config = dict(
    model='image captioner',
    dataset='photos with spoken descriptions (Open Images, Localized Narratives)',
    train_examples=203450,
    image_size=64,
    crop_scale_min=1,
    horizontal_flip=True,
    translate=0.06,
    tokenizer='word',
    vocab_size=4585,
    encoder_arch='convnext_v2',
    encoder_isotropic=False,
    encoder_norm='layernorm',
    encoder_activation='geglu',
    encoder_moe='soft',
    encoder_num_experts=4,
    encoder_moe_every=1,
    encoder_expert_mlp_ratio=1,
    encoder_slots_per_expert=2,
    encoder_shared_expert=False,
    encoder_patch_size=[4, 4],
    encoder_conv_stem=False,
    encoder_depths=[2, 5, 5],
    encoder_widths=[64, 128, 256],
    encoder_kernel_size=7,
    fusion='cross_attention',
    decoder_width=256,
    decoder_layers=6,
    decoder_norm='rmsnorm',
    decoder_norm_position='pre',
    decoder_activation='gelu',
    decoder_mlp_ratio=2,
    decoder_head_dim=48,
    decoder_fused_qkv=False,
    decoder_bias='none',
    decoder_qk_norm=False,
    decoder_parallel_block=False,
    decoder_inner_norm=False,
    decoder_drop_path=0.15,
    decoder_positions='rope',
    decoder_cross_attention_every=1,
    decoder_tie_embeddings=True,
    residual_init='zero_last',
    optimizer='soap',
    beta2=0.99,
    lr=0.0034,
    beta1=0.9,
    shampoo_beta=0.99,
    eps=1e-08,
    precondition_frequency=50,
    max_precond_dim=1024,
    one_sided=False,
    adamw_lr_other_params=0.0024,
    steps=6500,
    batch_size=512,
    epochs=16.4,
    lr_schedule='step',
    warmup_steps=190,
    weight_decay=0.1,
    adamw_weight_decay_other_params=0.01,
)
Rows from block 5 of the image encoder of a small image captioner, named by matrix and row number. Rows with one number within an expert belong to one neuron, the router's apart. Each number is 128 + 24 x the weight over its row's rms, rounded and kept within 0 to 255. All counts start at 0.
Before each expert's rows are labels from the 100 images, of 14848, where the router gives the expert most weight on average: "patch colour" is the nearest of a few named colours to the mean colour under the peak. Only what is clearly more common there than usual is listed. The data: photos with spoken descriptions (Open Images, Localized Narratives).
# router: slot weights (encoder.blocks.5.mlp.router.weight, 8x128, trained with AdamW), inputs 0-127
# gate: expert gate (encoder.blocks.5.mlp.gate, 4x128x128), inputs 0-127
# up: expert up (encoder.blocks.5.mlp.up, 4x128x128), inputs 0-127
# down: expert down (encoder.blocks.5.mlp.down, 4x128x128, transposed), outputs 0-127

# expert 1
patch colour: white
router.2 [127 160 117 175 152 115 161 102 132  95 135 150 124 129 146 164 147 109 154  91 119 134 121 147 115 125 120 117 123 113 134 141  87 113 128 160  94 130 176 146 140  99 139 134  82 124 169 101 165 136 103 113  95 138 140 141 105 102 141 176  94 138 129 133 138  75 129 136 172 127 121 160 121 119 157 186 114 122 132 135  91 139 120  98 127 139  92 149  83 135 149 110 159 166  94 101 119 115 118 131 105 136  95  91 116 121 141 123 110 172 130 136  82 137 110 144 149 144  86 124 139 140 107 162 124 189 143 143]
router.3 [120 124 141 134 137 153 161 111 122 102 152 128 122 103 137 175 164 112 150 100 113 116 121 150 125 119 122 128 133 149 119 148 136 146 106 132 112 119 152 135 117 123 157 130 109 142 124 136 173 102 132 139  92 137 153 118 148 102 102 142 140 142 190 136 168  70 129 126 150 184 121 129 135 101 141 157 151 127 117  79  95 104  98 108 116 147 110 115  94 141 104 120 115 126 108 107 125 110 138 115 106 155 132  73  99 102 121 125 112 178 111 112  87 126  97 172 138 188  86 133 143 106 138 162 120 194 135 159]
gate.10 [130  70 104 110 162 133 136 128  92 142 135 133 156 126 127 160 124 173 115 110  99 118 126 111 113 129 117 189 164 138 159 175 144 138 177 168 117 123 123 140 101 124 157 121 155  94 130 134 130 144  90 121 121  98 128 145 123 126 137 194 157 146 111 125 111 143 127 135 117 102 118 137 137 111 153  79 146 146 109 110 169 130 166 127 101 127 156 147 103  97 131 172 121 153 135 130 136 118 126 173 140 165 106 143 136 149 142 123 158 137 178 145  85 148 171 113 156 118 115 120 116 144 124 162 159 104  81 135]
up.10 [ 67  92  94 116 151 124 161 146 102 170 132 110 166 133 138 147  96 130 124 110 118 111 125  90 107 128 109 163 128 147 166 112 153 140 170 165 129 117 114 139 124 127 158 121 128 108 173  99 134 159  80 112 124 114 116 156 100 137 106 145 121 146 133 109 142 124 145 134 175 121 120 150 126 108 101 106 153 179 117 111 134 138 107  99  98 128 174 145  71 148 101 136 115 133 154 138 149 143 154 162 132 165  92 170 125 164 144 140 126 125 163 147 100 145 175 130 119 111 106 106 112 152 113 151 151 106  90 110]
down.10 [134 140 139 142 122 131 131 109 136 130 124 137 168 135 121 135  84 162  89 128 119 161 131 126  74 155 130  69 121 116 138  90 141 100 164 118 117 133 146 139 112 140 133 119 203 112 102 151 107 145 150 140 100 153 174 110 110 133  96 111  64 108 136 164 109 120 129  99  97 123 103 105 168  78 129 105 145 141 144 126 106 135  94 152 132 143 140 134 155  93 140 105 114 129 152 148 129 138 145 111 114 154 144 160 113 132 143 171 118 204 125 111  82 141 141 167 128 127 140 125 124 146 129 150 140 156 141 109]
gate.11 [133  78 104 100 146  66 149 119 103 111 151 134 115 119 116 103 131 121  96 149 116 148 137 123  93 163 102 159 155  88 120 117 119 117 122 110 131 163 132 160 126 100 132  73 164 122 127 104 121  95 140 129 158 166  84  88  92 120 120 120  86 120 159 155 136 159 178 116 145 143 125 108  95 145 163 106 138 136 112  86 138 128 112 109 116 167 143 103 158 107 146 140 100 131 138 133 149 116 145 117 129 136 124  91 162 122 141 127 144 122 125 133 107 123 103  73 176 142 129 139  94 131 129  87 152  98 153 168]
up.11 [141 139 129 124 138 115 149 113 114 148 120 135 142 152 131 146 132  96  97 132 131 109 146 149 158 141 160 116 120 130 140  99 133 151 133 149 136 139 137 132 127  86 117 160 119 112 119 103 136 133 128 137  94  99 105 109 139  98 143 129 121 136 121 141 124 164  93 115 107 159 123 114 145 119 127 174 145 121 112  96  94  74 138 147  76 114 136 100 102 116 156 101 109 134 138 129  40 115 175  91  73 149 110 149  61 144 146 122 173 154 129  93 149 154 108 127 146 140  89 157 101 149 115 163  84 150 114 150]
down.11 [157 125  97 149 136 141 124 117 108 105 100 102  80  99 105 142 129  97 150 158 136  57 123 138 134  90 150 123 137 132 156  98 133 122 102 109 102 102 161 117 147 131 100 135 135  82 132 127  90 148 135 111 145 157 156 113 123 107 140  74 126 130  96 130 131 158 148 138 100 134 139 104  88 110 187 121 127 131 127 122 113 134 131  86 110 120 148 138 141  65 119 108 154 103 127  96  85  91 155 130 124 154 158 131 182 137 143 105  98 136 145 157 161 138 168 118 133 140 120 169 108 133 134 134 101 138 162 152]
gate.12 [159 135 127 203 142 103 168 138 124 111 170 114 144 127 104 104 142 148 109 143 175 130 132 135 141  92 154 111 146  88 148  98 160  92 134 129 112 145 113 166 142 163 117 144 124 138 114 100  99  97 157 122 115 155  89 133 114 148 152 110 146 135 138 124 148  92 157 131  93 146 126 110 128 128 108 120 172 111  93  88  94 123 128 112 121  65 146  89 128 152 160 146 149 152  78 166 144 117 110 147 187 100  93 111  92 147 137 123 118 139 136 121 130 126 116 113 120 103 117 134  94 139 124 105 147 122 120 101]
up.12 [153 140 134 160 126 140 133 109  88 168 144 124 110 164 129 120 159 132 113 139 115 118 178 109 156 109 137 142 132 104 130 162 159 101  91 155 115 130 110 102 143 137 130 162 147 147 108 103 134 119  99  94 105 171 113 127 139 141 146  99 128 139 142 109 132 122 115 146 121 132  94  65 163 107 173 143 187 124 114 104  66  84 103 129 132 105 168  76 160 111 160 119 139 124  97 126  72 150 120 116 150 121 118 117 122 162 160 147 132 152 155 129 106 130  98  99 141  89 132 125 103 144 139 105 154 139 122 125]
down.12 [103  95 166 103 105 109  82 144  74  99 153 160 108 104 102 101 104 159 141 125 165 106 129 153  87 129 177 140 117 106 114 101 111 124 158 133 126 103 163 180 127 147 106 127 163 149 121 166 107 122  89 166 129 116  75 169 134 140 148 127 120 117 133 112 140 134 177 158  93 179 118 118 104 131 165 138 129 138 104 126 156 135 146 151 100 163 158 111 119 113 103 142  78 148 142  98 154 114 151 120 110 162  99 117 141 114 102 136 140 126 107 118 143 134 158 153 142 150 133 151 122 128 120 138 125  98 129 124]
gate.13 [146 106 146 176 142 118 119 163 131 147 161 133 140 146 157  68 143 148 160 119 130 153 108 144  91 158 132 161  75 119 111  90  95 142 163  88 119 167 151 103  86 108 142 130 138  87 126 133 119 105  90 190 103 107 118 128 130 136 107 106 123 140 148 160  93 123 122 102 113 172 131 118 151 118 108 132 117 132 129  92 115  74 131 132 150 107 169  87  97 140 145 124 125 110 138 135 120 135 140 119 158 185 101 148 143 138 119 152 120 116 111 114 106 133 133 123 143 118 138 118 161 118 129  90 186 128 124 143]
up.13 [130 140 149 119 107 134 114 121 106 149 105 130 142 106 114 160  65 120 100  77 136 152 171 147 147  79 155 149 169  86 135 122 144  93 131 136 152 123 127 115 103 154 120 142 117 110 159 149 123 155 149 155 126  97 124 164 144 105  86 172 133 134  97  94 122 157 113 141 139 145 110 149  80 152 131 128  90 105 125  92 112 128 130 106 139 113 126 154 147 116 158 129  98 125 141 156 198 111 111 144 118 125  99 142 149 149  85 114 145 152 128 119 133  77 131 135 143 149  71 126 133 145 120 104 103  97 130  90]
down.13 [ 73  96 121 119 135 160 139 127 136  89 144  86 136 110 127 123 116 134 175  93 136 137 164 158 107 116 114 145 133 121  76 128 132 118 134 155 130 151 113 136 155 123 121 139  91 147 142 133  87 156 146 154 112 142 111 157  98 150  96 153 122 134 162 148 122 144 124 106 125 144 139 125  88 123  97  95 116 183 149 104 101 109 127 144 164 148 135 132 111 156 104 116 140 143 114 107  98 112 104 124 105 148 120  89 129  92 147 207 191 138  96 138 125 136 124 126 118 115 150 125 147  88  92 136 126 165 172 108]
gate.14 [ 83 116 146 113 118 133 152 148 122 139 129 107 123 149 103  98 131 123 130  84 126 137 160 109 146 124 163 137 171 143 127 106 123  91 104  86 111 171 154 169 119  97 113 102 120 104 154 127 156 159 126 126 159  82 177 134 125 145 105 112 135 129 131 199 143 128 139 124 161 126 132 127 156 139 151 134 140 152 166 128 127 112 121  82  69 119 117  87 135 141 154 130 136 149 141 126 157 142 170 133 178 115 102 114 103 134 100 109 115 174 147 168 145 162 114 139 165 133 127 161 116 132 110 126  84 109 126 103]
up.14 [144 162 151 142 138 111 105 121 154 139 116 135 134 102  95  74 100  67 151 108 178 146 163 123 130 150 174 164 154 148 171 137 140 120 114 103 119 129 135  77 169  87 138 135 140 124 117 122 131 127 115 109 172 155 131 133 153 153 157  94 134 146 170 133 116 152  80 127 161 123 141 117 139 118 136 133 107 123 154 146 132 129 127 146 124 120 106 136 131 169  79 117 109 141 146 150  99 171 145  93 139 139 144  63 134 121  99 123  92 130 144 152 135  97 111 104 121 102 141 153 132 133 137  95  90 107  94 129]
down.14 [149  99 160 130  94 137 116 149 178 148 149 124 155 173 148 160 105 169 144 132 133 107 154  94 128 148 155 148 145 115  96 161 110 115  85  97 115 146 150  95 133 135 133 156  85 179 117 119 122 130 130 105 152  72 106 139 121 109 123 131 106 108 159 121 102  95  85 135 147 143 131 102 105 155 123 142 104  96 142 107  99 119 122 133 106 111 156  93 157 182 141 137 112 152 123 149 108 114 134 148 130 128 102 143 128 120 118 158  67  95 119 107 168 127 143 111 154 104 158 153 165 152 145 126 119 117  87 128]

# expert 2
patch colour: black
router.4 [142 155 158  95 117 105 170 129 120 165 148 134 103 184 116  76 136 118 100 118 175 151 135 182 152 194 147 136 137 137  86 150 108 142 116 133 136 146  88 148 132  78 131 133 138 137 118 122 146 141 106 137 165 116 119 150 120 173 132  98 116  93 129 165 137 134 125  92 123 104  90 122 125 109 110 123 157 130 100 117 137 119  92 125 137 116 160  84 147  66 101 125 141 138  87  88 117 127 102 132 162 137 129 135 155 128 137 149  96 153 110 106 117 145 124 125 122 125 141 144 141 114 153 143 131 105 133 177]
router.5 [139 124 101  96 114 111 164 121  98 144 141 127 134 120 109  84 127 101 132 116 163 135 134 161 127 125 188 156 176 125  73 153 112 143 142 180 173 101 117 170 127  63 124 136 130 174 119 125 127 125 111 145 129 129 116 150 128 156 140 146 129 108 150 116 172 169 129 139 120 128  80 113 144 133 171 135 172 106 126 108 113 124 136  73 123 125 136  88 164 108 155 115 129 143 146 134  89 132 110 110 110 128 129 143 166 102 150  88  98 142 125  99 127 116 128 131 118 104 116 115 104  85 133 143 130 122 106 170]
gate.10 [122 158 144 143 138  95 119  94 127 214 131  97 151 130 136 130 155 107 133 169 151 102 103 176 150 130 131 102 146 124 154 115 123 146 120 132 146 145 149 139 117 109 135 124 130  78 153 130 137  91 134 155 155 143 144 109 164  94 150  96 111 117 123 147  86 107  88  79 126 133 126  96 146 116 110 139 145 137 125 141 141 133 119 128 158 130 131 128 123 130 144 139 134 101 134 115 126 120 124 153 125 139 156 139 184  59 101 115 164 100 162 106 119  95 119 103 137 133 153 105 159 133 144 130 193 149 185 113]
up.10 [133 113 101 116 124 129 146 147 126 169 168 134 106 100 115 105 121 159 118 119 116 148 128 113 140 166 118 161  86 106 125 135 117 171 131 137 143 134 105 146 129 153 107 166 176 132 135 103 141 158 156 106 110 112 116 155 126 148 128 132 136 129 134 111 135 108 115 105 126  83 133 142 124 140 160 141 119 115 154 113 150 105  79 142  97 126 129 133 178 154 161  88 177 124 128  35 122 119 123 116 147 119 146 166 206 107 116 169 121 115 127 132 151 122 157 127 121 104 142 128 107 130 130 113  77 160 153 150]
down.10 [125 141  96 106 160  87 171 101  96 139 154 126 129 129 120  92 153 123  87 138 115 121 139  82 156 113 141  98 131 100 163 124 142 160 132 103 135 130 159 125 117 127 104 139 117 104  81 165 127 108 116 121 111 128 102 161 109 141 129 166 113 129 117 109 104 107 140 116 112 143 140 141 145 121 136  68 115 155 122 118  97 126  64 139 137 121 190 130 134 117 111 125  70 126 172 100 142 141 124 129 162 136 139 146 140 142 140 124 101 145  80 159 162 166  85 125 143 147  73 121 131 147 109  97 119 111 159 150]
gate.11 [125 132  81 125  76 126 145 139  71 131  78 162 172 122 155 131 119 135 146 167 105 137  85 144 149 102 128 124 100  80 140 121 142 148 133 136 143 143  96 147  96 129 154 154 142  94 147 161 138 142 146 110 127 157 143 136 141 135 137 103 126 153 136 161 123 164 151 131 100 146 136 164 112  97 119  86 119 157 117 130 140  68 155 155 110 125 128 128 129 118 119 148  82 128 126 107 158 146 140 183 134 156 145 134 152  94 119 143 144 123 142 109 118 144 144 154 125 156 100  91 169 154  84 119 142 150 174 142]
up.11 [ 91  86 128 117 162 100 138 150 134 141 149 111 133 114 125 111 162 104 131 112 129 126 181 136 148 145 127  91 141  86 147 138  96 177 128 132 158 116 117 121 127  95 117 127 155 137 153 136 118 135 104 111 117 114 174 125  87 128 120 110 162 104 134  99 180 152 106 137 163 129 102 132 106 134 129  95 137 142 135 153  91 111 113  92 125  93 150 128 140  91 204 106 167 136  93 157  71 110 170 134 144 107 123 157 108 117 137 128 130 128 116 117 157 138  98 131 100 159 102 112 154 127 146 151 155 131 178 132]
down.11 [161 169 132 139 119 117 138 176 117 142 144 129 102 150  78 120 117  99 105 144 104 139 176 106 167 109 115 167 119 122 131 112 191 154 129 107 115 128 126 118 165 110 130 120 159 138 121 115 137 133 109 107 112 101 187 121  98 158  96 133 117 133 111 127 127  95 127 117 133 159 160 120 173  63  90 109 101 120 161  94 155 103  95 113 120 127 124 107 131 121  90 111  97 125 159 128 187  97  98 144 143 108 131 156 127  91  71 133 133 126 142 150 134 108 155 130 117 122 129 162 116 117 153 104 137 124 127 131]
gate.12 [161 130 126 144 112 127 138 141 108 154 136 133 115 154 163 123 147 141 153 166 121  89 130 148  85 117  81  63 124 163 173 112  89 133 113 139 111 138 149 139 156 110 108 124 122  95 156 132 118  99 151 142 142 134 125 168 107 139 111  78 154 134 115 121 141 156 143 151 111 111 144 135 130 122  82 109 163 126 109 156 156  89 140 140 104 131 126 125 116 170  69 164 123 133 157 157 102  82 110 136 130 105 151 142 162 176 159 140 132 148 101 119 113 149 124  95 183 115 134 135 124 130 126 131  89 120  96  98]
up.12 [ 88 114 135 112 134 163 136 166 130 130 139 130 169 101  77 146 116 112 109 101 129 165 124 113 167 134 180 187  93 105  87 170 152 169 137 156 105 115 140 105 146 137 142 137 152 151  81 135 143 147  88 151 120 125 132  80 130  99 127 154  98 116 115 130  91  76  96  82 136 124 113 130 118 135 148 134 122 111 142 114 129 134 137 105 153 117 147 154 113 127 199  96 133 118 124 105 157 149 134 155 126 152 115  91 112  88 124 148 110 123 138 144 132 118 122 136  91 132 119 144 114 150 140 105 123 152 145 166]
down.12 [143 153 122 185 113 132 101 111 102 137 128 189  94 106 132 171 138 146 107 133 175 113 184 115 116 127 147 134 153 164 113 119 129  90 106 122 120 152  92 100 135 159 121 115  72  94 137 130 126  87 147 137 124 140 133 115 171 109 100 118 118 123 150  98 135 117 145 144 122 109 116 125 119 179 124 102 119 145 139 126 160 115 125 115 118 102 125  97  67 155  97 135 117 143 158 106 152 111 102 114  91 178 126 107 136 154 137 168  88 118 120 102  97 110 114 158 147 149 136 123 115 121  74 127 144 124 108 121]
gate.13 [ 63 106 159 149 129 118 159 118 115 118 127 121  95 122 147 141 133 101 130 102 155 118 155 116 103 116 125 163 115 165 138 138 117 126 179 130  99 142 149 129 115 144 187  57 103 128 146 140  97 112 115 143 121 151  97 123 121 156 150 116 131 108 117 130 126 101 170 130 129 152 109  68 133 100  88 154  76 140 122 148 149 100 127 143 121 141 134 128 166  97 136 110 131 113 151 108 153 120 184 124 124 123 131  87 137 107 142 133 135 130 161 114 160 111 109 139 176 103 143 152 116 113  92 116 150  72 147 110]
up.13 [ 90 131 173 122 111 134 102 138 147 141  93 102 164 111 106  63 163 154 126  79 126  82 149  90 128 127 132 154 142 115  86 129 153 151 153 137 110 132 120 141 135 125 121 143  98  98 133 136 142 103 158 135 127  91 129 150 141 122 141 161 113 158  99 103 151 135 129 110 149 157  87  76 120 125 115 110 114 118 148 108 123 112 113 107 152 141 127 119 127 123 138 104  94  84  97 130 171  97 191 160 131 150 126 127 110  99  76 138 105 118 102 139 128 130 142 127  91 140  97  94 147 111 101  98 157 165 139 143]
down.13 [138 121 101 163 144  89 145 103 146 158 115 108 119 137 122 101  87 159 139 123 167  93  76  80 170 123 121 157 159 148 143 181 117 115 124  98 123 110 128 129 163 128 103  89 134 127 112  92 120 125  98 141 115 104 139 109 130 133 141 136 167 130 133 116 128 118 135 135 161 119 150 126 148 127 125 145 132  94  96  93 116 131 158 138 126 123 106 122 114  67 132 139 161 143 113  85  89 138 162 106 148 129 134 118 178 135  87 112  95 184 134 103 168 125 103 156 128 164  96 150 146 121  96 149 142 137  89 120]
gate.14 [133 153 168 114 122 121 117 119 150 171 131 112 101  97 123 112  87 109 134 111 128 142 145 116  90 118 121  86 153 128 141 136 118 109 131 112 107 103 141 116 170 122 121 125 126 153 134 121 125 119 144 156 174 117 158 168 108 106 130 159 134 174  76 178 140 117 133 134 129 124 165 110 139 104 172 129 127 159 170 145 147 158 111 131 185  91 148  71 123 118 136 102 112 125 138 105 107 110 113 121 125 124 163  81 108 128 102 164 119 146  99 113 103 103 128 135 122 157 131 125 108 121 119  73 106 112  86  66]
up.14 [131 118 150 108 104 130 106 157 113 181 112 116 125 101 101 127  99 104 145 115 106 148 136 132 149  92 146  88 153 128 110 109 153 131 140 136 132 150 127 129 141  77 187 115 127 126 125 165 104 102 102 178 120  91 180 172 122 100 123 187  97 134 104 119 137 114 134 109 125 117 122  99 107 122 126 124  91 123 151 140 101 152 165 142 126 173 115  78 113 162 169 150  94 146 142 136 126 139 142 166 122 108  89 152 148 111 122 175 132 126 142 114 196 132 122 119 152 124 100 112 106 128 135 140 130 144 110 136]
down.14 [141 117  36 113 170 126 126 128  91 127 131 122 104 100 118 162 143  97 147 186 150 101 101 160 127 154 147 121 118 113 140 109 186 133 128 155 120 105 107 170 140 127 126  68 156 102 146 157 132 118 150 154 135 151 100 136 148 154 124 106 117 113 200 120 135 125 134 153 140 133 111 101 104 131 123 108  88 122 110 104 129 143 141 105 132 123 130  96 107 101 115 110 118 124 108 121 148 137 126 149 153 138 140 122 112 157 159 120 139 130 112 146  82 128 120 109 126  85 122  99  86  97 122 108 114 154 114  82]

# expert 3
patch colour: brown
router.6 [122 149 123 113 157 146 137 130 123 103 159 155 125 126 129 119 159 145 105 129 130 104 104 139 113 107 131 168 141 156 129 115 136 114 136 146 144  88 147 123 107 125 124 129 101 166 114 136 164 102 129 170  94 151 150 128 159 177 110 152  88 133 142  83 129 108 138 136 112 118  94 121 159 103 114 123 140 158  94 135 108 122 108 149  67 162 137 186 127 186 132 153  93 119 162 143 107 134 135  96 122 124 165 157 132 134 120 144 108  84 147 119 198 112  93 110 124 105 139 140 151 101  96 170 122  98 156 142]
router.7 [ 88 149 134 122 177 152 132 146 154  72 145 126 126 111  98 113 131  94 135 116 110 122 135 132 125 110  89 142 139 136 133  99 141  88 142 138 158 138 173 140 121 114 119 129 107 177 121 118 163  96 126 149 132 146 123 125 136 171 118 135  51 113 142  77 111 128 114 113 133 103 111 142 146  94 111 144 173 116 143 169 115 105 118 137 120 179 128 184 145 163 141 148 128 115 162 159 118 135 149 117 148 105 136 136 123 162 135 151 124 100 169 140 171 125 110 122 100 120 103 133 142 125  98 154 149 105 173 166]
gate.10 [111 124 128  84 153 108 168 120 129  84 153 124 115 152 119 127 148 113 189 141 148 137 100 156 139  80 160 144 137 160 166 126 145 176 125 154 107 175 108 168 132 123 133 144 152 123 118 123 147 151 162 118 107  95 116  83 159 130 131 174 103 138 156 147  94 123 112 140 122 116 111 136 160 122 135 168 135 142 100 104 130 108 160 132 167  98 148 131 113 147 114 125 120 104 126 129 135 115 162 165  73  82 169 118 125 127 170 122 145 126 135 122 128 169 140 143 130 153  73 109 145 132 116 100 135 142 122  93]
up.10 [121 132 119 121 124 154 125  98 145  89 123  81 132 130 179 116 141 135 177 176 165 125 148 132 118 107 130 175 122 149 106 153 109 160 124  90 153 122 127 149 141 137  91 143 111 129 127 189 130 140 138 137 112 133 115 156 147 105 156 107  90 106 123  91 140 143 107 107 141  65 166 131 127 145  73  94  93 114 135 135 147 111 151 108 129 130 143 101 118 104  93  83 119 100 189 142 138 160 120 153 103 113 109  93 121 111 104  91 152 133 143 105 124 145 126 166 156 141 133 120 122 103 139 159 135 133 104 120]
down.10 [167  97 160 149  81 163 111 134 163 130 159 169 106 140 123 111  84 156  99 118 139  92 142 138  85  75 148 143 141 167 121 130 134 140 133 157 154 103 132 103 142 142 136 140 107 126 121 104 136 117 101 161 134 138 118 127 175 119 148 122 147 113 133 147 108  94  92 120 149 127 146 130 123 124 106 144 155 169 106 134 122  94 143 167 138 126 103 108 117  79 194 115 116 159  96 153 129  72 130 138 110 131 136 135 104 115 149 117 113 166 127 110 131 142 166 114 130 145 108  87 103 127  94 142 116 104  74 118]
gate.11 [ 88 129 128 139 155 124 116 165 131 154 138 133 115 146  96 124  98  89  89 123 118 133 165 135 124 147 142 132 129 137 133 143 110 124 126 113 114  82 118 121 153  99 133 161 138  96 144 182 183 147 157  87 140 145  78 161 132 156 145 138  86 149 156 148  99 115 140 146 144 102 141  92 120 174 108  94 116 146 116 144 105 129 121 125  93 131 155 152 130  77 152 121 163 138 129 120  96 144 126 123 114  88 108 119 181 109  92 142 100 151 128 104 117 100  92 150  94 140 136 176 110 111  92 126 159 123 152 138]
up.11 [133 170 103 137 154 105 112 111 109 136 114 160  94 105 143 153 118 121  95 152  49 114 110 157 151 141 143 143 130 118 123 149 127 139 124 145 141 111 180 147 157 128 148 129 142 120  92 135 143 130 128 127 111 138 105 149 107 124 106 104 152 136 142 155 121 123  85 106 116  68 133  97  97 132 151 117  93 116 113 119 106  96 116 209 119 136 160 142 118 117  93 151 110  94 178 107 141 119 119 140 124 118 113 165 179 160 137 136 172 160 127 111 132  96 132 157 108 120 140 159 102 153  92 121 139 151 143 119]
down.11 [173 138 136 135 169 115 149 129 148 114 115 116 120 161 146 122 152  96 163 179 140 147 145 147 140 103 119 126 127  95  98 124 137 139 152  66 112 128 113 141 122 103 132 178  91 144 128 120 143  99 104 171 116 144 177 123 122 123 128 119 156 125  98 111 118 140 157 170  97 135 168 151 156 160 121 141 135 163 127 130 109 153 155 138 196 117 144 167 162 146 132 108 125 133 117 113 115 139 115  88 132 133 109  92 153 124 155 110  93 158 174 101 123 111 144 131 149 169 173  91 121 139 131 126 135 117 160 166]
gate.12 [147 113 133  92 139 136 131 154 147 112 167 142  75 148 154 167 164 144 180 130 137 175 131 128  94 172 129 110 116 137 125 101 115 123 118 111 123 123 132 120 155 130 100 127 121 151 119  97 128 145 125 106 175  59  51 137 132 102 145 127 148 102 150 144 147 147 118 131  92 129 134 137 122  94 140 122 112  96 183 127 130 109 144 111 110 101 140 128 135 104 132 161  98 123 112 138 165 128 154 141 139  97 147 159  90 110 167 106 118 162 122 100 127 123 177 108 161 117  97 148 128 128 145 123 135 140  97  86]
up.12 [146 110 136 151 112 130  92 109 120 120  77 137 164 121 126 141 141 151 113  98 112 117  80 116 128 122  84  86 131 126 119  96 124 155 120 137 126 122  93 118 126 150  97 141 115 108 121 103 141 143 113 185 126 138  97 135 109 137  86 110 135 163 150 145 161 166 111 108 111 151 186 158 124 140 120  67  90 124 134 139 129 141 136 120  89 140 108 121 149 123 129 208 138 126 109 134 125 101  97 101 112 136 171 140 123 130 156 118 141  88 138 142  83 154 123 147 135 162  99 163 135  96 124 110 165 158 136  99]
down.12 [170 110 136 160 142 112 119 113 163 117  84 145 142 141 133 108 123  97 136 108 140 154 139  90 150 114  92 145 138 118 110 154 125 138 133 155 110 105 152 136 166 155 110  99 122 134 125 123 152 134 142 146 120  95 124 146 120 130 121 125 120 115  91 171 162 153 123  86 157 183 116  90 120 203 130 127 121 139 149 148 121 119 102 125 150 146 200 136 121 116 134 134 124 104 103 132 125 111 121 138 133  94 126 101 133 136  93 123 112 147  99 127 154  95 152  61 130  80  91 123 133 139 118 176 107 112 159  82]
gate.13 [106 100 146 101 114 109 157  89 158 129  92 128 177 119 180  51  93 119 131 165  86 111 136 114 123 150  96 126 107 127 123 159 144 144 132 135  90 130 124 143 112 118 121 149 117 136 154 151 165 101 124 160 155 129 118 125  90 160 114 118 116  94 144  86 125 123 103 128 152 129  94 102 141 125 173 180 106 130  78 116 125 149 130 140  99  91 106 105 145  92 140 165 106 116 165 151 105 132 129 142  92  60 125 122 150 137 114 135 143 143 124 158 107 143 132 136 110 130 124 102 102 125 146 126 133 140 125 139]
up.13 [148 130 130 125 132 140 143 119 111  91 101 145 125  92 138 127 106 160 105 116 197  84 139 164  96 157 140 123 156 122 133 144 117 124  95 173 122 137 171 166 159 142 120  99 113  98 106 138  83 169  83 132 177 103 144 149 124 160 108 150 149 167 114 132 120 144  99 114  91 150 137 141 121 117 119  85 105 133 128 117 140 113 164 104 124 153 138 140 140 135 105 156 125 134 147 113 148 127 144 106 185 146 138 159 116  93 133 113 129 159  79 133 111 133 154 135 182 127 137  97 142 102 131 116  92 124  88 136]
down.13 [108 140 156 156 119 141 115 140  97 141 148  60  60 134 160 145  93 149 134 144 140 135 142 128 147 128 183 162 163 114 162  83 145 106  93 130 132 108  76 160  99 103 167 140  90 125 180 105  94  91 135 125 123 115 116 152 122 152 105 113  81 122 131 130 138 129 144 122 148 121 133 164 164 117 127 112 117 131 115 130 133  95 146 166 116 142 137  94 169 146 155 113 125 125 113 118 144 138 114 103 155 134 129 140  97 143 127 161 170 150 138 120 142 112 125  93 137 126 133 131 136  98 144 105 156 181 130 154]
gate.14 [128 127 109 160 134  77 126 145 131 101 120 146 102 115 138 139 118 151 139 125 119 145 106 141 131  88 145 136 113  82 149 116 133 134 128 132 128  98 160 131 158 116 126 105 200 156 139 172 127 172 121  92 113 155 199 136  91 108 105 131 149 159 137 151 115 134 119 131  91 123 106 138  98 106 169 119 141 150  80 156 120 145 100 129 184 120 144  97 141 121 173 134  97 152 122 133 144 170 123 144 125 152 115 168 121 114 106 179 149 114 119 117  91 137 106 152 129 125 145 157 123  89 140 179 132 133 130 127]
up.14 [172 139 143 147 150 136 126 112  89 147 106 122 115 178 187 137 125 133 122 128 109 133  80 143 126  95 118 126 114  92 129  94 114  86 136 112 122 135 167 147 146 164 131 154 138 124 134 144 135 154 134 122  98 161 134 191 117 126 114 147 147 188 132 123 137 166 178 151 112 126 138 113 144 134 140 136 142 125 148 113  90 163 139 147 131 109 166 126 152 156 118 125 114 146 147 130 135 122 122 137  99 111 119 174 145 164 124 198 172  87 120 114 112 130 144 171 129 150 118 171 121 134  95 147 170 148 116 116]
down.14 [ 96  86 116 126 104 173 149 145 116 124 121 106  92 122 112 152 119 151 154 132 144  84 126 158 135 105  75 122 117 159 102 155 169 153 137 155 115 128 188 126  89 133 144 147 125 136 133  80 195 123  91 122 138 145 136 119 117 108 130  46 150 107 122 158 121 155  93 134 133 130 150 113 102 168 171 102 123 121 106 138 135 116 159 120 121 113 154 159 127  87 117 127 170 126 137 141  84 123 151 127 154 126  87 107 121 148 126 120 121 166 114 120 122  91 144 134 123 127 145 121 139 134 168 121 139 139 119 120]